config = dict(
    model='image embedding model',
    train_examples=45211,
    horizontal_flip=True,
    drop_path=0.1,
    am_softmax_scale=16,
    residual_init='none',
    learning_rate=0.0016,
    eps=1e-10,
    final_lr_fraction=0,
    warmup_steps=1030,
)
Rows from block 2 of a small image embedding model, named by matrix and row number. Rows with one number belong to one neuron. Each number is 50 + 10 x the weight over its row's rms, rounded and kept within 0 to 99. All counts start at 0.
Before each neuron's rows are labels from the 100 images, of 14976, where the neuron reaches its largest size: "strongest on" is what is common among them. Only what is clearly more common there than usual is listed. The data: photos of plants and fungi (iNaturalist).
# u: gMLP up (value half) (model.blocks.2.mixer.u.weight, 576x384), inputs 275-329
# v: gMLP up (gate half) (model.blocks.2.mixer.v.weight, 576x384), inputs 275-329
# out: gMLP down (model.blocks.2.mixer.out.weight, 384x576, transposed), outputs 275-329

strongest on: order Lamiales
u.77:58 61 50 30 53 49 45 66 39 47 75 43 44 67 37 41 49 28 51 32 39 37 43 55 49 49 53 57 50 69 47 56 46 64 53 45 67 53 61 44 52 61 64 46 53 54 68 55 49 57 25 47 34 62 52
v.77:72 52 39 55 35 51 47 50 49 54 61 36 50 63 43 58 49 43 37 27 56 58 47 57 48 50 55 42 44 63 43 66 64 50 46 51 49 62 42 57 54 56 52 46 57 43 27 73 53 42 61 71 31 44 52
out.77:45 57 46 53 55 46 47 46 47 63 37 29 62 55 62 47 16 59 42 50 58 46 51 49 67 61 47 50 38 59 64 60 54 55 36 48 54 64 47 51 73 39 57 65 43 61 55 58 44 44 53 35 33 36 73

strongest on: order Pinales; class Pinopsida
u.571:52 42 40 47 40 51 63 65 58 46 38 46 42 52 17 36 40 54 50 55 47 47 69 39 56 72 69 54 70 45 43 46 31 62 45 73 44 39 51 78 53 49 65 35 58 42 53 38 47 52 62 54 61 64 58
v.571:55 64 57 59 58 71 38 56 26 60 58 62 56 43 63 53 47 44 52 51 56 64 40 54 56 40 37 41 37 42 37 56 60 49 48 57 46 53 49 52 56 53 55 55 44 32 43 52 57 50 57 41 37 47 47
out.571:53 42 46 54 52 58 53 49 56 47 24 49 38 68 44 64 57 53 54 58 47 60 46 44 48 45 38 33 58 56 45 60 46 38 60 58 49 62 54 42 56 49 60 40 51 34 38 42 63 56 61 56 65 45 41

strongest on: order Fagales
u.437:44 64 56 54 61 59 54 51 53 49 64 54 47 64 48 62 61 27 50 50 42 38 56 53 33 55 46 62 28 70 32 51 47 38 45 74 48 52 52 57 52 44 40 41 45 49 47 49 42 55 49 58 62 75 33
v.437:43 53 52 60 36 52 37 39 37 58 33 55 44 73 61 48 49 55 49 14 61 41 62 50 45 57 47 39 63 65 72 60 45 53 54 45 58 46 55 72 55 47 69 47 54 43 48 58 54 48 52 47 46 37 73
out.437:55 49 58 47 69 61 52 48 60 51 47 62 52 48 20 56 49 35 59 68 40 61 49 59 48 38 47 59 46 38 52 60 40 41 65 54 47 49 60 35 41 41 64 43 46 56 46 47 53 61 35 57 83 69 51

strongest on: order Caryophyllales; family: Cactaceae
u.374:57 54 42 61 58 59 40 39 54 57 42 67 61 47 39 43 70 43 38 45 68 36 47 42 48 54 54 46 40 60 55 59 35 48 48 48 58 43 36 58 32 44 42 58 27 45 39 56 38 48 53 45 47 58 50
v.374:61 47 51 43 33 55 29 40 50 71 54 46 51 32 40 58 49 45 43 37 52 50 56 54 41 63 40 51 48 68 48 64 44 56 49 55 53 61 54 76 69 56 60 51 41 43 41 67 38 54 44 54 44 50 48
out.374:55 61 31 61 53 37 57 49 71 45 38 64 42 37 35 64 61 52 47 37 51 34 42 35 53 57 57 55 61 36 39 55 33 59 52 42 46 35 34 34 51 29 48 38 41 51 73 55 46 46 44 56 56 46 61

strongest on: class Liliopsida
u.100:24 55 58 32 54 49 64 54 54 50 44 64 72 58 67 45 55 61 26 53 55 50 58 63 31 48 37 57 40 56 54 59 50 47 60 37 44 52 57 34 35 50 31 54 38 52 43 48 17 44 35 46 55 51 50
v.100:34 49 50 62 52 54 42 37 31 57 46 50 42 47 55 54 45 42 63 57 52 34 49 47 62 50 60 47 51 68 39 46 54 49 43 47 55 54 48 73 58 53 55 51 66 53 56 32 68 36 36 49 47 68 48
out.100:51 61 46 59 49 54 72 52 48 30 50 67 58 38 39 40 54 58 50 41 25 58 34 39 43 51 42 46 56 35 44 70 53 64 61 60 47 42 44 51 44 49 33 61 49 43 54 45 42 45 64 55 56 39 49

strongest on: order Asterales; family: Asteraceae
u.268:49 45 40 52 59 50 56 49 50 29 54 52 37 64 67 39 72 35 37 35 70 61 49 48 41 48 63 56 51 38 55 31 40 53 38 42 58 41 47 45 43 62 41 27 42 63 46 51 46 54 58 73 48 61 51
v.268:57 59 37 47 51 50 46 51 46 67 67 29 67 76 55 36 44 42 50 47 45 42 45 44 49 47 35 55 24 65 55 48 44 57 44 50 67 60 53 44 36 34 35 69 43 67 51 54 51 50 43 53 31 42 58
out.268:45 26 49 51 52 61 56 37 42 54 35 58 54 56 61 48 61 35 30 48 66 55 51 54 52 48 50 55 31 46 48 50 43 39 47 49 50 49 32 59 40 44 49 36 65 47 35 40 55 61 50 38 44 59 57

strongest on: order Lamiales
u.68:33 52 56 40 55 66 42 45 48 59 40 54 44 35 58 51 36 45 45 43 55 30 36 45 58 48 51 57 58 53 49 41 42 61 50 46 53 50 40 54 41 42 62 38 39 63 77 40 68 54 55 38 50 76 51
v.68:63 49 47 50 38 58 54 33 50 50 72 45 72 63 50 63 57 48 51 64 46 58 59 65 29 38 63 61 32 59 43 62 41 47 32 65 44 53 65 47 45 48 53 47 42 37 53 66 28 40 56 64 46 45 36
out.68:49 51 40 57 50 51 54 43 56 52 31 62 53 51 54 31 46 57 60 55 47 60 51 54 46 65 61 64 32 55 65 56 51 57 63 56 48 56 39 51 34 66 54 35 50 61 64 55 45 35 62 52 75 46 51

strongest on: kingdom Fungi; class Agaricomycetes; phylum Basidiomycota
u.213:43 66 54 45 43 37 57 60 35 57 53 31 56 54 43 50 62 43 45 35 56 32 62 48 38 52 41 56 55 55 47 42 32 46 32 84 57 52 64 52 63 40 49 52 45 43 42 49 38 44 54 67 57 66 64
v.213:56 69 55 58 55 74 40 58 24 56 65 59 57 42 66 48 53 38 45 48 56 62 35 52 53 40 37 42 34 42 38 55 57 49 48 58 47 52 45 55 57 55 47 58 44 36 44 56 59 54 55 44 36 47 48
out.213:55 62 52 60 36 51 55 58 53 60 61 62 45 46 53 44 45 62 37 57 51 42 32 39 62 49 43 51 55 48 40 46 65 69 59 44 59 50 34 43 44 51 44 80 46 59 52 56 60 65 60 35 52 53 39

strongest on: order Fabales; family: Fabaceae
u.511:60 46 34 38 41 50 54 53 63 53 52 57 61 72 30 57 60 39 26 53 62 55 56 29 39 47 56 53 45 52 39 63 27 55 50 68 48 53 56 45 42 37 36 62 43 55 59 44 36 51 50 56 46 50 56
v.511:39 41 48 49 37 53 55 34 53 42 45 55 81 52 39 47 54 54 39 50 50 51 70 49 46 52 50 53 49 50 44 59 54 52 52 48 41 50 56 46 57 44 28 66 45 46 34 45 21 52 28 54 40 64 57
out.511:70 39 42 62 63 53 59 36 43 53 38 58 45 49 46 45 54 56 51 54 40 59 61 47 37 49 54 47 48 47 41 61 46 36 56 56 48 52 59 58 50 49 45 51 38 26 38 37 34 37 49 64 51 53 61

strongest on: order Asterales; family: Asteraceae
u.257:55 42 41 58 64 65 54 51 44 56 47 51 34 53 36 34 54 40 60 43 48 52 53 58 43 46 41 40 33 38 54 39 29 43 60 52 37 36 50 39 40 45 54 63 41 36 47 39 52 61 53 50 61 47 46
v.257:48 25 51 40 50 32 42 40 52 41 53 58 63 50 47 61 67 44 45 42 50 52 57 55 33 43 49 51 53 52 43 64 45 50 25 51 44 48 54 64 70 47 77 21 42 43 46 41 41 67 61 54 54 38 43
out.257:42 48 42 44 53 65 31 69 52 37 39 45 43 50 51 55 61 47 48 56 54 62 37 37 50 43 42 37 55 38 45 54 54 35 48 44 62 30 67 39 29 49 54 54 40 64 60 45 57 53 29 54 60 65 37

strongest on: phylum Basidiomycota; class Agaricomycetes
u.506:43 58 56 61 39 49 54 40 37 53 60 41 62 32 49 35 61 58 51 42 59 52 46 55 38 51 51 44 63 44 42 48 53 54 30 47 54 44 40 66 56 40 46 60 35 42 41 64 64 34 59 54 46 46 50
v.506:37 44 53 61 55 46 44 41 46 43 51 47 79 40 54 71 60 53 56 54 56 34 53 43 41 39 44 60 46 66 51 60 49 48 12 41 70 45 53 48 59 36 64 42 31 50 63 44 50 50 40 49 48 48 30
out.506:47 52 61 47 45 50 49 42 64 53 54 76 37 56 50 49 48 52 42 55 43 62 40 56 52 55 43 61 55 59 50 36 41 59 58 57 28 44 44 53 32 54 55 46 55 64 51 59 27 31 52 65 57 56 54

strongest on: class Liliopsida
u.534:33 65 56 53 38 49 37 60 42 43 43 40 47 47 74 67 48 59 44 39 54 48 49 52 50 52 49 46 64 57 63 49 61 66 42 51 54 51 64 58 50 49 53 56 67 64 46 55 50 65 50 36 48 61 51
v.534:52 56 53 38 55 47 59 41 60 59 56 38 49 66 29 34 42 45 54 51 42 51 59 44 43 64 56 56 47 54 49 48 48 63 57 64 45 61 49 67 71 58 52 46 47 43 48 54 52 58 33 53 45 67 44
out.534:55 50 58 55 34 50 26 49 58 56 71 30 45 30 63 73 61 44 43 48 50 51 24 41 50 55 53 49 39 42 35 55 46 30 54 43 44 44 49 56 42 40 44 61 51 59 56 71 47 41 51 50 55 59 38

strongest on: order Asterales; family: Asteraceae
u.548:47 49 48 39 57 37 58 60 41 58 51 48 52 52 35 44 59 63 58 46 50 38 50 52 37 47 49 45 57 58 37 47 37 52 33 68 45 58 68 45 59 61 48 49 38 45 41 48 36 42 39 65 51 67 47
v.548:46 43 25 41 49 50 53 47 52 55 48 42 50 52 54 46 54 43 55 44 48 52 55 32 44 58 60 51 66 56 36 67 39 51 37 57 59 49 53 69 56 66 54 30 41 49 39 59 44 53 46 66 60 65 44
out.548:60 51 36 54 54 48 62 44 49 38 64 39 55 55 45 35 55 34 61 48 50 73 32 31 58 49 63 51 57 43 58 38 54 63 30 51 63 62 51 58 57 40 52 40 20 48 49 54 59 50 44 65 44 46 48

strongest on: order Lamiales
u.399:51 46 39 49 58 39 45 53 50 42 45 53 57 59 72 56 63 57 54 25 63 50 45 30 63 43 57 44 71 57 41 57 46 66 40 45 49 62 72 56 64 76 52 44 39 52 53 42 41 56 47 56 24 52 62
v.399:42 53 52 50 46 66 50 60 47 51 39 50 62 51 56 57 43 37 24 42 43 42 52 53 58 47 42 53 40 62 31 53 48 53 56 50 51 46 51 49 41 48 43 39 33 56 57 32 53 30 40 64 32 51 64
out.399:37 58 58 51 50 59 42 35 55 58 46 57 53 47 71 44 49 46 59 48 71 64 46 58 56 43 47 60 45 53 75 35 49 62 47 45 45 59 39 47 47 44 73 35 42 63 66 56 67 45 52 37 53 38 39

strongest on: order Asparagales; family: Asparagaceae
u.24:44 46 63 60 53 46 49 42 46 50 59 60 32 51 60 67 59 34 54 49 52 51 64 62 44 52 51 51 40 42 39 62 55 45 35 67 45 41 53 52 64 59 39 50 48 39 52 53 42 50 56 58 60 66 47
v.24:33 51 28 45 41 46 42 54 42 51 34 57 61 48 64 61 51 51 55 41 67 48 58 49 56 66 62 55 60 61 53 45 40 58 54 35 56 51 72 57 49 62 52 61 35 59 62 38 30 46 11 50 46 46 56
out.24:47 40 51 62 47 54 45 49 68 47 42 49 59 71 52 49 51 47 70 51 73 47 42 34 58 61 71 60 40 55 65 42 31 45 51 56 61 52 51 62 47 55 48 49 52 65 57 51 66 43 33 47 47 45 51

strongest on: class Liliopsida
u.9:45 41 36 56 46 41 58 47 59 53 47 50 67 46 65 50 42 61 61 62 49 43 59 42 59 57 70 71 61 52 53 49 46 68 57 33 52 48 54 59 58 65 46 58 55 56 59 45 36 46 42 50 45 53 31
v.9:43 56 50 51 43 61 23 59 39 47 77 44 66 39 57 66 59 58 55 53 67 52 45 36 38 43 63 55 73 52 29 60 48 55 41 53 70 43 59 41 39 69 67 43 53 57 64 67 54 52 42 41 43 52 39
out.9:64 43 34 51 53 55 55 54 44 40 44 41 44 35 62 51 63 47 41 59 45 56 34 55 42 52 58 42 62 38 33 63 48 38 57 36 33 49 42 50 73 49 39 52 57 48 40 67 65 70 71 51 63 46 32

strongest on: order: Asparagales; family: Asparagaceae; text has "yucca"
u.201:46 40 56 46 63 51 56 51 47 65 54 61 47 53 48 48 54 44 46 60 39 60 61 53 54 40 51 49 45 41 36 62 57 56 31 64 49 39 59 50 63 58 54 42 52 40 52 34 51 53 41 42 44 73 52
v.201:31 51 53 46 52 69 40 53 28 58 60 57 46 53 72 63 48 31 75 57 41 36 51 53 56 55 48 54 38 71 49 43 44 43 51 50 56 59 63 68 57 67 47 52 64 46 61 56 44 41 48 53 54 56 36
out.201:61 37 57 36 28 25 70 60 49 56 54 37 63 57 40 48 29 63 45 44 36 51 50 36 54 66 46 65 53 50 44 39 52 77 31 68 46 56 47 51 54 42 44 63 57 40 53 54 58 49 54 42 24 42 61

strongest on: order Asterales; family: Asteraceae
u.115:37 46 43 51 53 54 61 58 62 64 40 60 52 78 63 49 65 25 39 51 40 52 52 59 42 50 55 53 31 72 39 53 46 40 45 53 61 47 45 65 52 55 48 36 41 52 39 46 51 52 49 66 49 64 39
v.115:49 33 23 54 46 46 62 42 67 41 41 45 42 49 32 47 56 44 49 34 39 68 51 27 52 51 49 43 60 37 47 46 58 55 57 51 44 35 48 46 45 50 58 28 65 40 43 56 50 75 59 52 60 60 66
out.115:52 32 37 50 51 43 60 49 49 50 60 43 63 45 49 42 46 59 36 42 53 59 57 59 48 56 40 54 47 47 70 52 57 61 63 42 48 55 48 46 43 54 62 43 72 34 45 49 21 46 60 55 50 41 51

strongest on: kingdom Fungi
u.226:48 60 54 57 40 53 54 45 46 39 47 28 46 50 34 62 40 55 56 42 60 28 50 56 58 51 71 49 61 74 39 54 41 56 47 72 63 62 48 52 55 44 54 49 54 59 63 44 65 41 45 49 43 56 45
v.226:40 53 36 42 62 55 38 44 58 38 56 51 42 46 44 29 44 60 43 38 61 58 46 34 59 58 60 41 61 56 60 61 50 62 56 47 57 43 52 57 32 65 58 49 40 65 41 44 49 48 45 51 39 51 50
out.226:78 39 35 79 50 46 53 45 36 53 45 54 41 57 66 34 43 50 54 44 48 63 36 53 74 61 72 45 50 39 45 53 40 56 73 50 68 47 58 76 55 71 39 76 48 50 55 51 54 51 58 47 40 39 53

strongest on: order Asterales; family: Asteraceae
u.390:54 59 52 44 55 58 58 62 35 40 36 49 47 29 44 65 40 58 44 50 43 42 39 56 49 47 43 37 45 48 34 47 48 25 68 42 40 64 49 43 35 49 55 48 43 57 30 51 64 60 37 52 68 41 36
v.390:55 47 45 54 53 41 39 43 48 65 49 41 46 45 45 43 49 54 55 39 47 42 71 49 40 49 48 54 47 48 41 47 35 42 46 57 54 26 53 55 59 53 61 59 36 49 50 47 51 66 44 46 50 61 54
out.390:46 46 49 56 31 62 45 74 50 45 61 57 50 57 55 48 51 59 72 48 55 50 41 51 56 64 44 44 47 56 57 48 50 57 56 52 59 47 60 35 48 75 38 63 39 42 59 63 52 44 41 46 54 52 35

strongest on: order Lamiales
u.144:53 58 41 25 59 48 54 62 44 45 42 52 51 50 39 53 56 49 37 43 49 44 44 42 44 41 60 46 53 54 45 57 33 46 51 62 50 58 56 45 44 51 53 45 62 61 49 37 38 71 44 36 45 55 58
v.144:51 51 34 44 55 55 40 49 46 42 46 31 45 67 36 54 45 53 55 33 50 54 42 34 63 47 53 43 46 87 47 64 53 65 40 58 56 75 55 53 51 54 53 40 28 56 53 55 64 42 30 75 40 46 48
out.144:42 50 49 40 48 42 43 38 67 53 59 40 64 43 47 69 35 41 42 61 42 40 44 46 65 46 42 58 53 64 44 55 52 55 24 48 50 53 41 36 63 50 60 51 50 55 64 58 55 60 54 44 48 39 55

strongest on: text has "common"; order Fabales; family: Fabaceae
u.105:69 48 33 54 44 50 47 54 46 61 49 33 51 51 52 45 53 37 62 50 56 45 49 46 43 64 61 59 58 55 52 52 35 46 50 49 61 35 72 55 45 66 60 58 50 60 57 61 36 52 40 58 39 53 44
v.105:59 70 52 58 59 78 41 63 38 62 65 55 55 35 57 57 50 47 52 58 59 67 30 45 56 41 38 38 32 45 32 50 60 41 52 53 49 52 53 40 42 61 49 52 44 41 39 64 65 41 44 51 39 53 49
out.105:66 38 44 63 44 56 59 53 42 41 45 50 23 57 50 34 52 61 57 38 65 40 54 47 41 54 64 41 68 34 40 59 39 38 65 72 57 52 45 54 39 46 48 38 49 42 49 55 49 43 57 54 57 58 52

strongest on: order: Asparagales; family: Asparagaceae; text has "yucca"
u.66:44 48 58 66 57 55 45 62 54 59 46 68 59 42 32 44 59 56 52 58 53 42 53 56 40 51 42 63 40 59 37 42 34 43 56 48 46 44 48 41 40 62 43 46 47 44 60 56 33 38 28 66 58 60 47
v.66:44 45 52 51 42 55 31 50 43 43 42 55 48 62 53 58 58 26 52 46 36 46 53 46 45 57 55 55 44 74 50 44 48 56 52 47 58 63 45 67 61 56 60 19 40 53 64 48 61 51 44 77 42 48 54
out.66:49 58 53 53 46 34 49 53 67 61 38 55 35 46 28 51 47 66 40 51 51 48 57 57 37 44 43 44 63 64 60 35 38 62 52 62 43 40 43 29 38 43 36 62 37 56 52 51 46 50 45 51 46 56 42

strongest on: phylum Basidiomycota; class Agaricomycetes
u.338:59 63 57 53 36 51 53 48 43 68 77 47 55 45 71 35 71 35 66 60 50 43 42 46 47 67 34 66 25 56 53 19 47 43 40 47 56 48 38 70 60 50 42 56 55 49 33 66 48 54 68 69 50 45 34
v.338:56 53 47 44 47 59 43 59 34 55 39 38 54 57 59 45 39 50 40 35 63 40 42 42 62 54 57 43 44 48 44 42 48 46 35 55 56 57 49 60 52 43 47 39 42 61 50 53 69 32 57 64 45 51 60
out.338:39 35 44 53 68 59 61 53 39 46 44 75 50 45 53 47 44 32 50 55 47 62 62 68 50 45 42 41 47 59 32 66 54 41 62 40 48 48 51 47 49 59 46 41 41 36 40 45 37 42 37 87 52 64 37

strongest on: kingdom Fungi
u.335:59 57 48 59 35 59 65 49 45 56 71 31 60 43 56 52 48 59 59 52 48 50 51 45 44 43 42 75 46 45 43 37 45 69 38 78 52 60 45 50 53 31 25 64 52 38 50 56 50 46 75 54 51 61 55
v.335:34 55 45 39 48 60 43 56 50 55 59 46 56 45 48 49 56 48 67 53 56 61 53 32 49 56 36 62 64 53 57 57 43 50 33 66 60 41 60 55 54 48 58 39 48 47 46 53 54 42 62 64 69 40 57
out.335:45 51 43 44 65 44 57 40 42 39 53 43 43 36 55 35 41 42 42 53 49 44 43 50 58 54 60 57 57 41 51 45 58 69 48 43 57 56 26 50 59 57 50 41 43 50 56 42 44 39 65 53 49 47 54

strongest on: order Caryophyllales
u.298:48 40 58 47 63 34 31 40 36 57 55 43 49 58 47 42 60 58 52 43 56 47 58 54 39 47 57 50 65 59 65 59 47 54 19 62 57 52 53 48 59 51 48 57 42 42 43 49 41 60 44 38 26 54 55
v.298:58 50 42 53 57 49 58 43 39 47 40 34 63 38 32 40 56 39 47 48 42 49 41 59 42 44 50 42 48 42 50 51 53 71 55 49 31 64 41 50 45 37 46 54 56 49 45 52 58 52 50 49 38 53 51
out.298:54 54 55 57 57 58 55 54 56 57 56 54 47 47 59 47 46 47 33 44 49 62 43 55 75 40 59 38 41 44 49 51 64 52 54 31 42 33 44 49 40 50 38 60 62 63 48 48 44 30 57 39 48 46 67

strongest on: order Asterales; family: Asteraceae
u.314:34 31 46 53 48 41 46 41 28 42 68 44 60 58 53 56 64 45 59 47 41 48 49 44 55 35 46 49 67 55 54 58 46 53 40 56 70 61 61 55 65 56 65 58 39 33 64 47 52 48 47 40 36 44 62
v.314:43 53 53 26 54 56 45 50 37 43 73 39 47 55 61 29 80 41 57 56 54 61 37 48 50 45 52 50 51 44 56 41 45 41 45 51 50 48 71 49 63 79 49 44 42 48 42 63 50 60 40 59 58 43 44
out.314:58 42 45 60 58 59 59 42 48 38 55 57 37 57 49 52 42 36 45 52 32 59 50 60 65 42 55 41 37 38 53 53 63 37 56 43 60 24 47 51 39 61 28 60 59 49 57 41 38 46 40 34 42 47 64

strongest on: text has "common"
u.323:39 33 58 44 61 46 57 53 45 57 58 59 63 57 39 43 61 47 44 55 58 40 60 53 35 51 55 61 36 53 33 44 41 40 41 70 60 40 59 43 61 65 43 48 35 44 46 39 33 55 34 49 42 66 35
v.323:32 62 51 43 53 49 49 50 32 47 45 35 45 71 55 53 55 50 63 42 35 53 62 57 61 48 50 40 56 56 42 49 62 44 35 58 53 60 62 49 76 57 50 53 54 44 39 47 53 59 22 47 39 77 49
out.323:49 37 47 49 61 59 59 62 53 58 41 56 46 65 71 45 81 48 42 29 51 54 40 43 54 38 59 48 42 39 46 63 42 51 54 61 45 51 61 56 40 37 27 50 38 52 49 39 41 50 70 54 34 64 68

strongest on: order Lamiales
u.225:39 50 52 48 52 64 38 50 62 49 46 54 60 55 43 58 57 46 48 52 44 42 50 51 34 52 36 55 51 46 46 50 38 28 54 41 62 39 70 42 48 46 65 48 47 57 57 58 25 50 47 41 70 57 35
v.225:25 46 54 54 60 36 70 48 57 25 46 61 54 50 46 41 69 45 51 31 45 49 52 54 41 43 44 42 59 57 49 53 57 43 41 51 34 43 48 43 34 72 55 24 61 38 48 50 47 52 43 75 51 54 46
out.225:40 32 35 51 56 44 49 30 59 74 40 46 43 44 59 49 39 48 58 42 62 50 54 37 48 66 64 61 51 49 61 55 36 58 49 64 66 64 44 47 54 54 60 38 54 60 71 55 44 35 52 51 40 44 69

strongest on: class Liliopsida
u.442:37 38 45 54 35 51 42 42 40 64 37 53 52 46 44 54 70 52 52 46 58 44 57 48 40 52 63 61 69 53 51 54 32 56 31 61 67 38 53 77 42 57 68 37 50 48 54 45 49 47 48 68 55 66 51
v.442:25 56 47 24 69 56 52 70 36 47 63 46 46 44 46 53 52 42 49 40 60 61 45 39 57 56 52 47 53 55 52 48 60 47 53 52 47 49 58 51 40 70 39 46 39 46 31 53 61 30 24 78 46 50 67
out.442:46 56 44 34 54 55 50 61 49 44 57 39 66 61 46 41 34 54 38 40 69 41 48 44 57 56 59 45 39 51 52 53 39 50 45 55 54 70 47 68 34 44 45 41 46 51 38 49 48 47 48 41 36 57 58

strongest on: order Lamiales; family: Lamiaceae
u.467:58 52 16 46 55 35 70 56 48 36 44 49 37 64 39 32 45 60 55 44 53 60 58 49 61 56 63 39 74 48 51 62 50 68 55 60 50 66 54 58 59 62 60 40 48 43 50 48 34 48 44 53 37 44 64
v.467:46 46 39 46 59 43 54 34 46 32 51 43 52 67 60 47 40 62 55 36 54 47 63 42 59 54 61 55 51 71 52 66 45 69 50 51 48 71 40 45 55 54 31 39 33 45 50 59 52 46 34 70 42 44 25
out.467:41 51 48 43 57 49 47 42 39 48 40 58 53 49 44 38 42 60 34 50 59 37 58 57 44 50 34 41 60 49 61 51 52 51 40 46 43 67 24 63 49 40 75 30 53 37 40 48 46 52 62 44 53 46 58

strongest on: order Pinales; class Pinopsida
u.221:64 39 41 64 45 48 60 46 54 53 67 52 51 52 66 49 49 62 48 68 53 65 65 54 53 47 45 41 55 37 39 59 53 47 50 58 55 40 52 48 63 59 56 64 53 30 39 53 36 51 50 39 53 41 29
v.221:44 58 52 46 54 67 50 48 46 61 37 57 35 59 50 43 36 29 60 47 46 52 44 44 71 56 45 51 52 64 58 52 48 62 52 50 53 59 52 72 43 39 67 25 26 45 58 40 65 38 38 62 55 50 53
out.221:43 67 57 48 48 45 55 48 54 46 73 59 69 55 45 49 45 44 44 55 42 31 41 42 53 58 33 51 44 62 55 60 51 62 39 40 49 56 19 52 39 35 46 42 53 45 27 70 51 28 59 62 60 58 51

strongest on: class Liliopsida
u.423:52 51 38 62 58 38 55 48 46 68 50 40 49 71 59 42 53 55 75 49 52 39 67 51 55 72 65 56 58 52 63 45 41 62 53 44 48 38 53 58 53 52 34 66 56 48 68 59 37 32 42 49 29 45 63
v.423:42 54 58 51 36 74 37 45 45 53 34 59 45 45 54 53 50 47 43 34 43 33 32 54 59 46 51 62 61 72 41 62 44 38 50 42 61 44 51 48 45 56 43 47 42 58 67 58 55 27 35 58 49 59 42
out.423:57 56 45 49 66 60 47 43 40 49 52 37 45 56 54 42 44 63 42 56 56 58 51 51 61 46 50 42 55 40 53 59 53 47 30 68 44 47 52 52 57 40 53 48 48 37 41 58 57 57 63 48 42 43 49

strongest on: order Lamiales
u.485:67 46 44 41 48 52 48 65 48 66 53 45 45 62 53 53 59 50 46 38 60 46 49 39 45 38 57 57 56 60 33 44 42 66 41 82 54 61 56 43 43 41 49 41 56 44 56 41 51 66 48 44 31 74 59
v.485:60 52 33 45 49 50 47 60 56 51 55 69 58 65 46 35 45 48 40 51 47 56 45 34 50 65 52 55 41 39 57 54 49 63 58 50 60 37 52 56 35 55 53 42 57 55 63 38 26 60 54 47 50 68 70
out.485:33 48 53 28 36 54 64 61 33 32 49 61 64 46 72 47 49 51 21 48 52 42 50 54 64 44 38 49 39 52 41 68 60 51 43 37 41 46 57 63 31 46 49 44 52 44 34 35 42 61 49 37 51 54 54

strongest on: order Fabales; family: Fabaceae
u.49:60 46 37 50 45 48 60 60 53 60 50 34 41 56 42 50 49 36 40 46 47 44 46 46 59 72 54 40 57 46 41 60 40 50 38 63 56 37 62 56 46 62 38 60 56 48 41 57 47 44 43 53 42 66 54
v.49:53 65 52 60 59 68 46 54 40 58 70 62 63 37 66 51 63 40 54 52 61 66 29 46 55 40 38 48 32 44 30 51 58 53 48 49 49 50 46 48 49 59 47 52 38 42 42 56 59 49 46 51 38 49 43
out.49:58 49 50 64 52 45 55 37 56 46 65 66 58 26 36 64 46 46 50 64 44 48 43 50 47 40 65 59 52 41 29 50 56 49 72 37 56 56 41 50 53 49 56 45 45 47 46 67 44 46 53 47 60 60 38

strongest on: class Liliopsida
u.265:42 69 55 45 67 69 51 68 49 60 49 52 47 44 52 50 48 56 57 48 45 56 41 53 54 53 34 40 37 53 54 39 59 46 57 53 35 44 63 50 32 47 36 61 52 60 31 52 52 41 36 61 59 56 58
v.265:41 51 51 53 42 47 43 27 58 43 36 53 50 34 51 51 64 28 42 51 58 48 48 65 45 33 60 52 56 59 58 57 55 46 25 37 54 40 58 51 50 60 63 42 56 65 64 39 48 38 42 61 44 57 42
out.265:78 55 37 60 57 63 35 35 45 49 61 52 28 58 54 29 66 59 58 36 56 60 35 50 59 74 47 42 42 43 58 59 33 62 65 49 46 48 35 64 45 57 47 59 48 50 42 68 40 34 50 55 36 45 45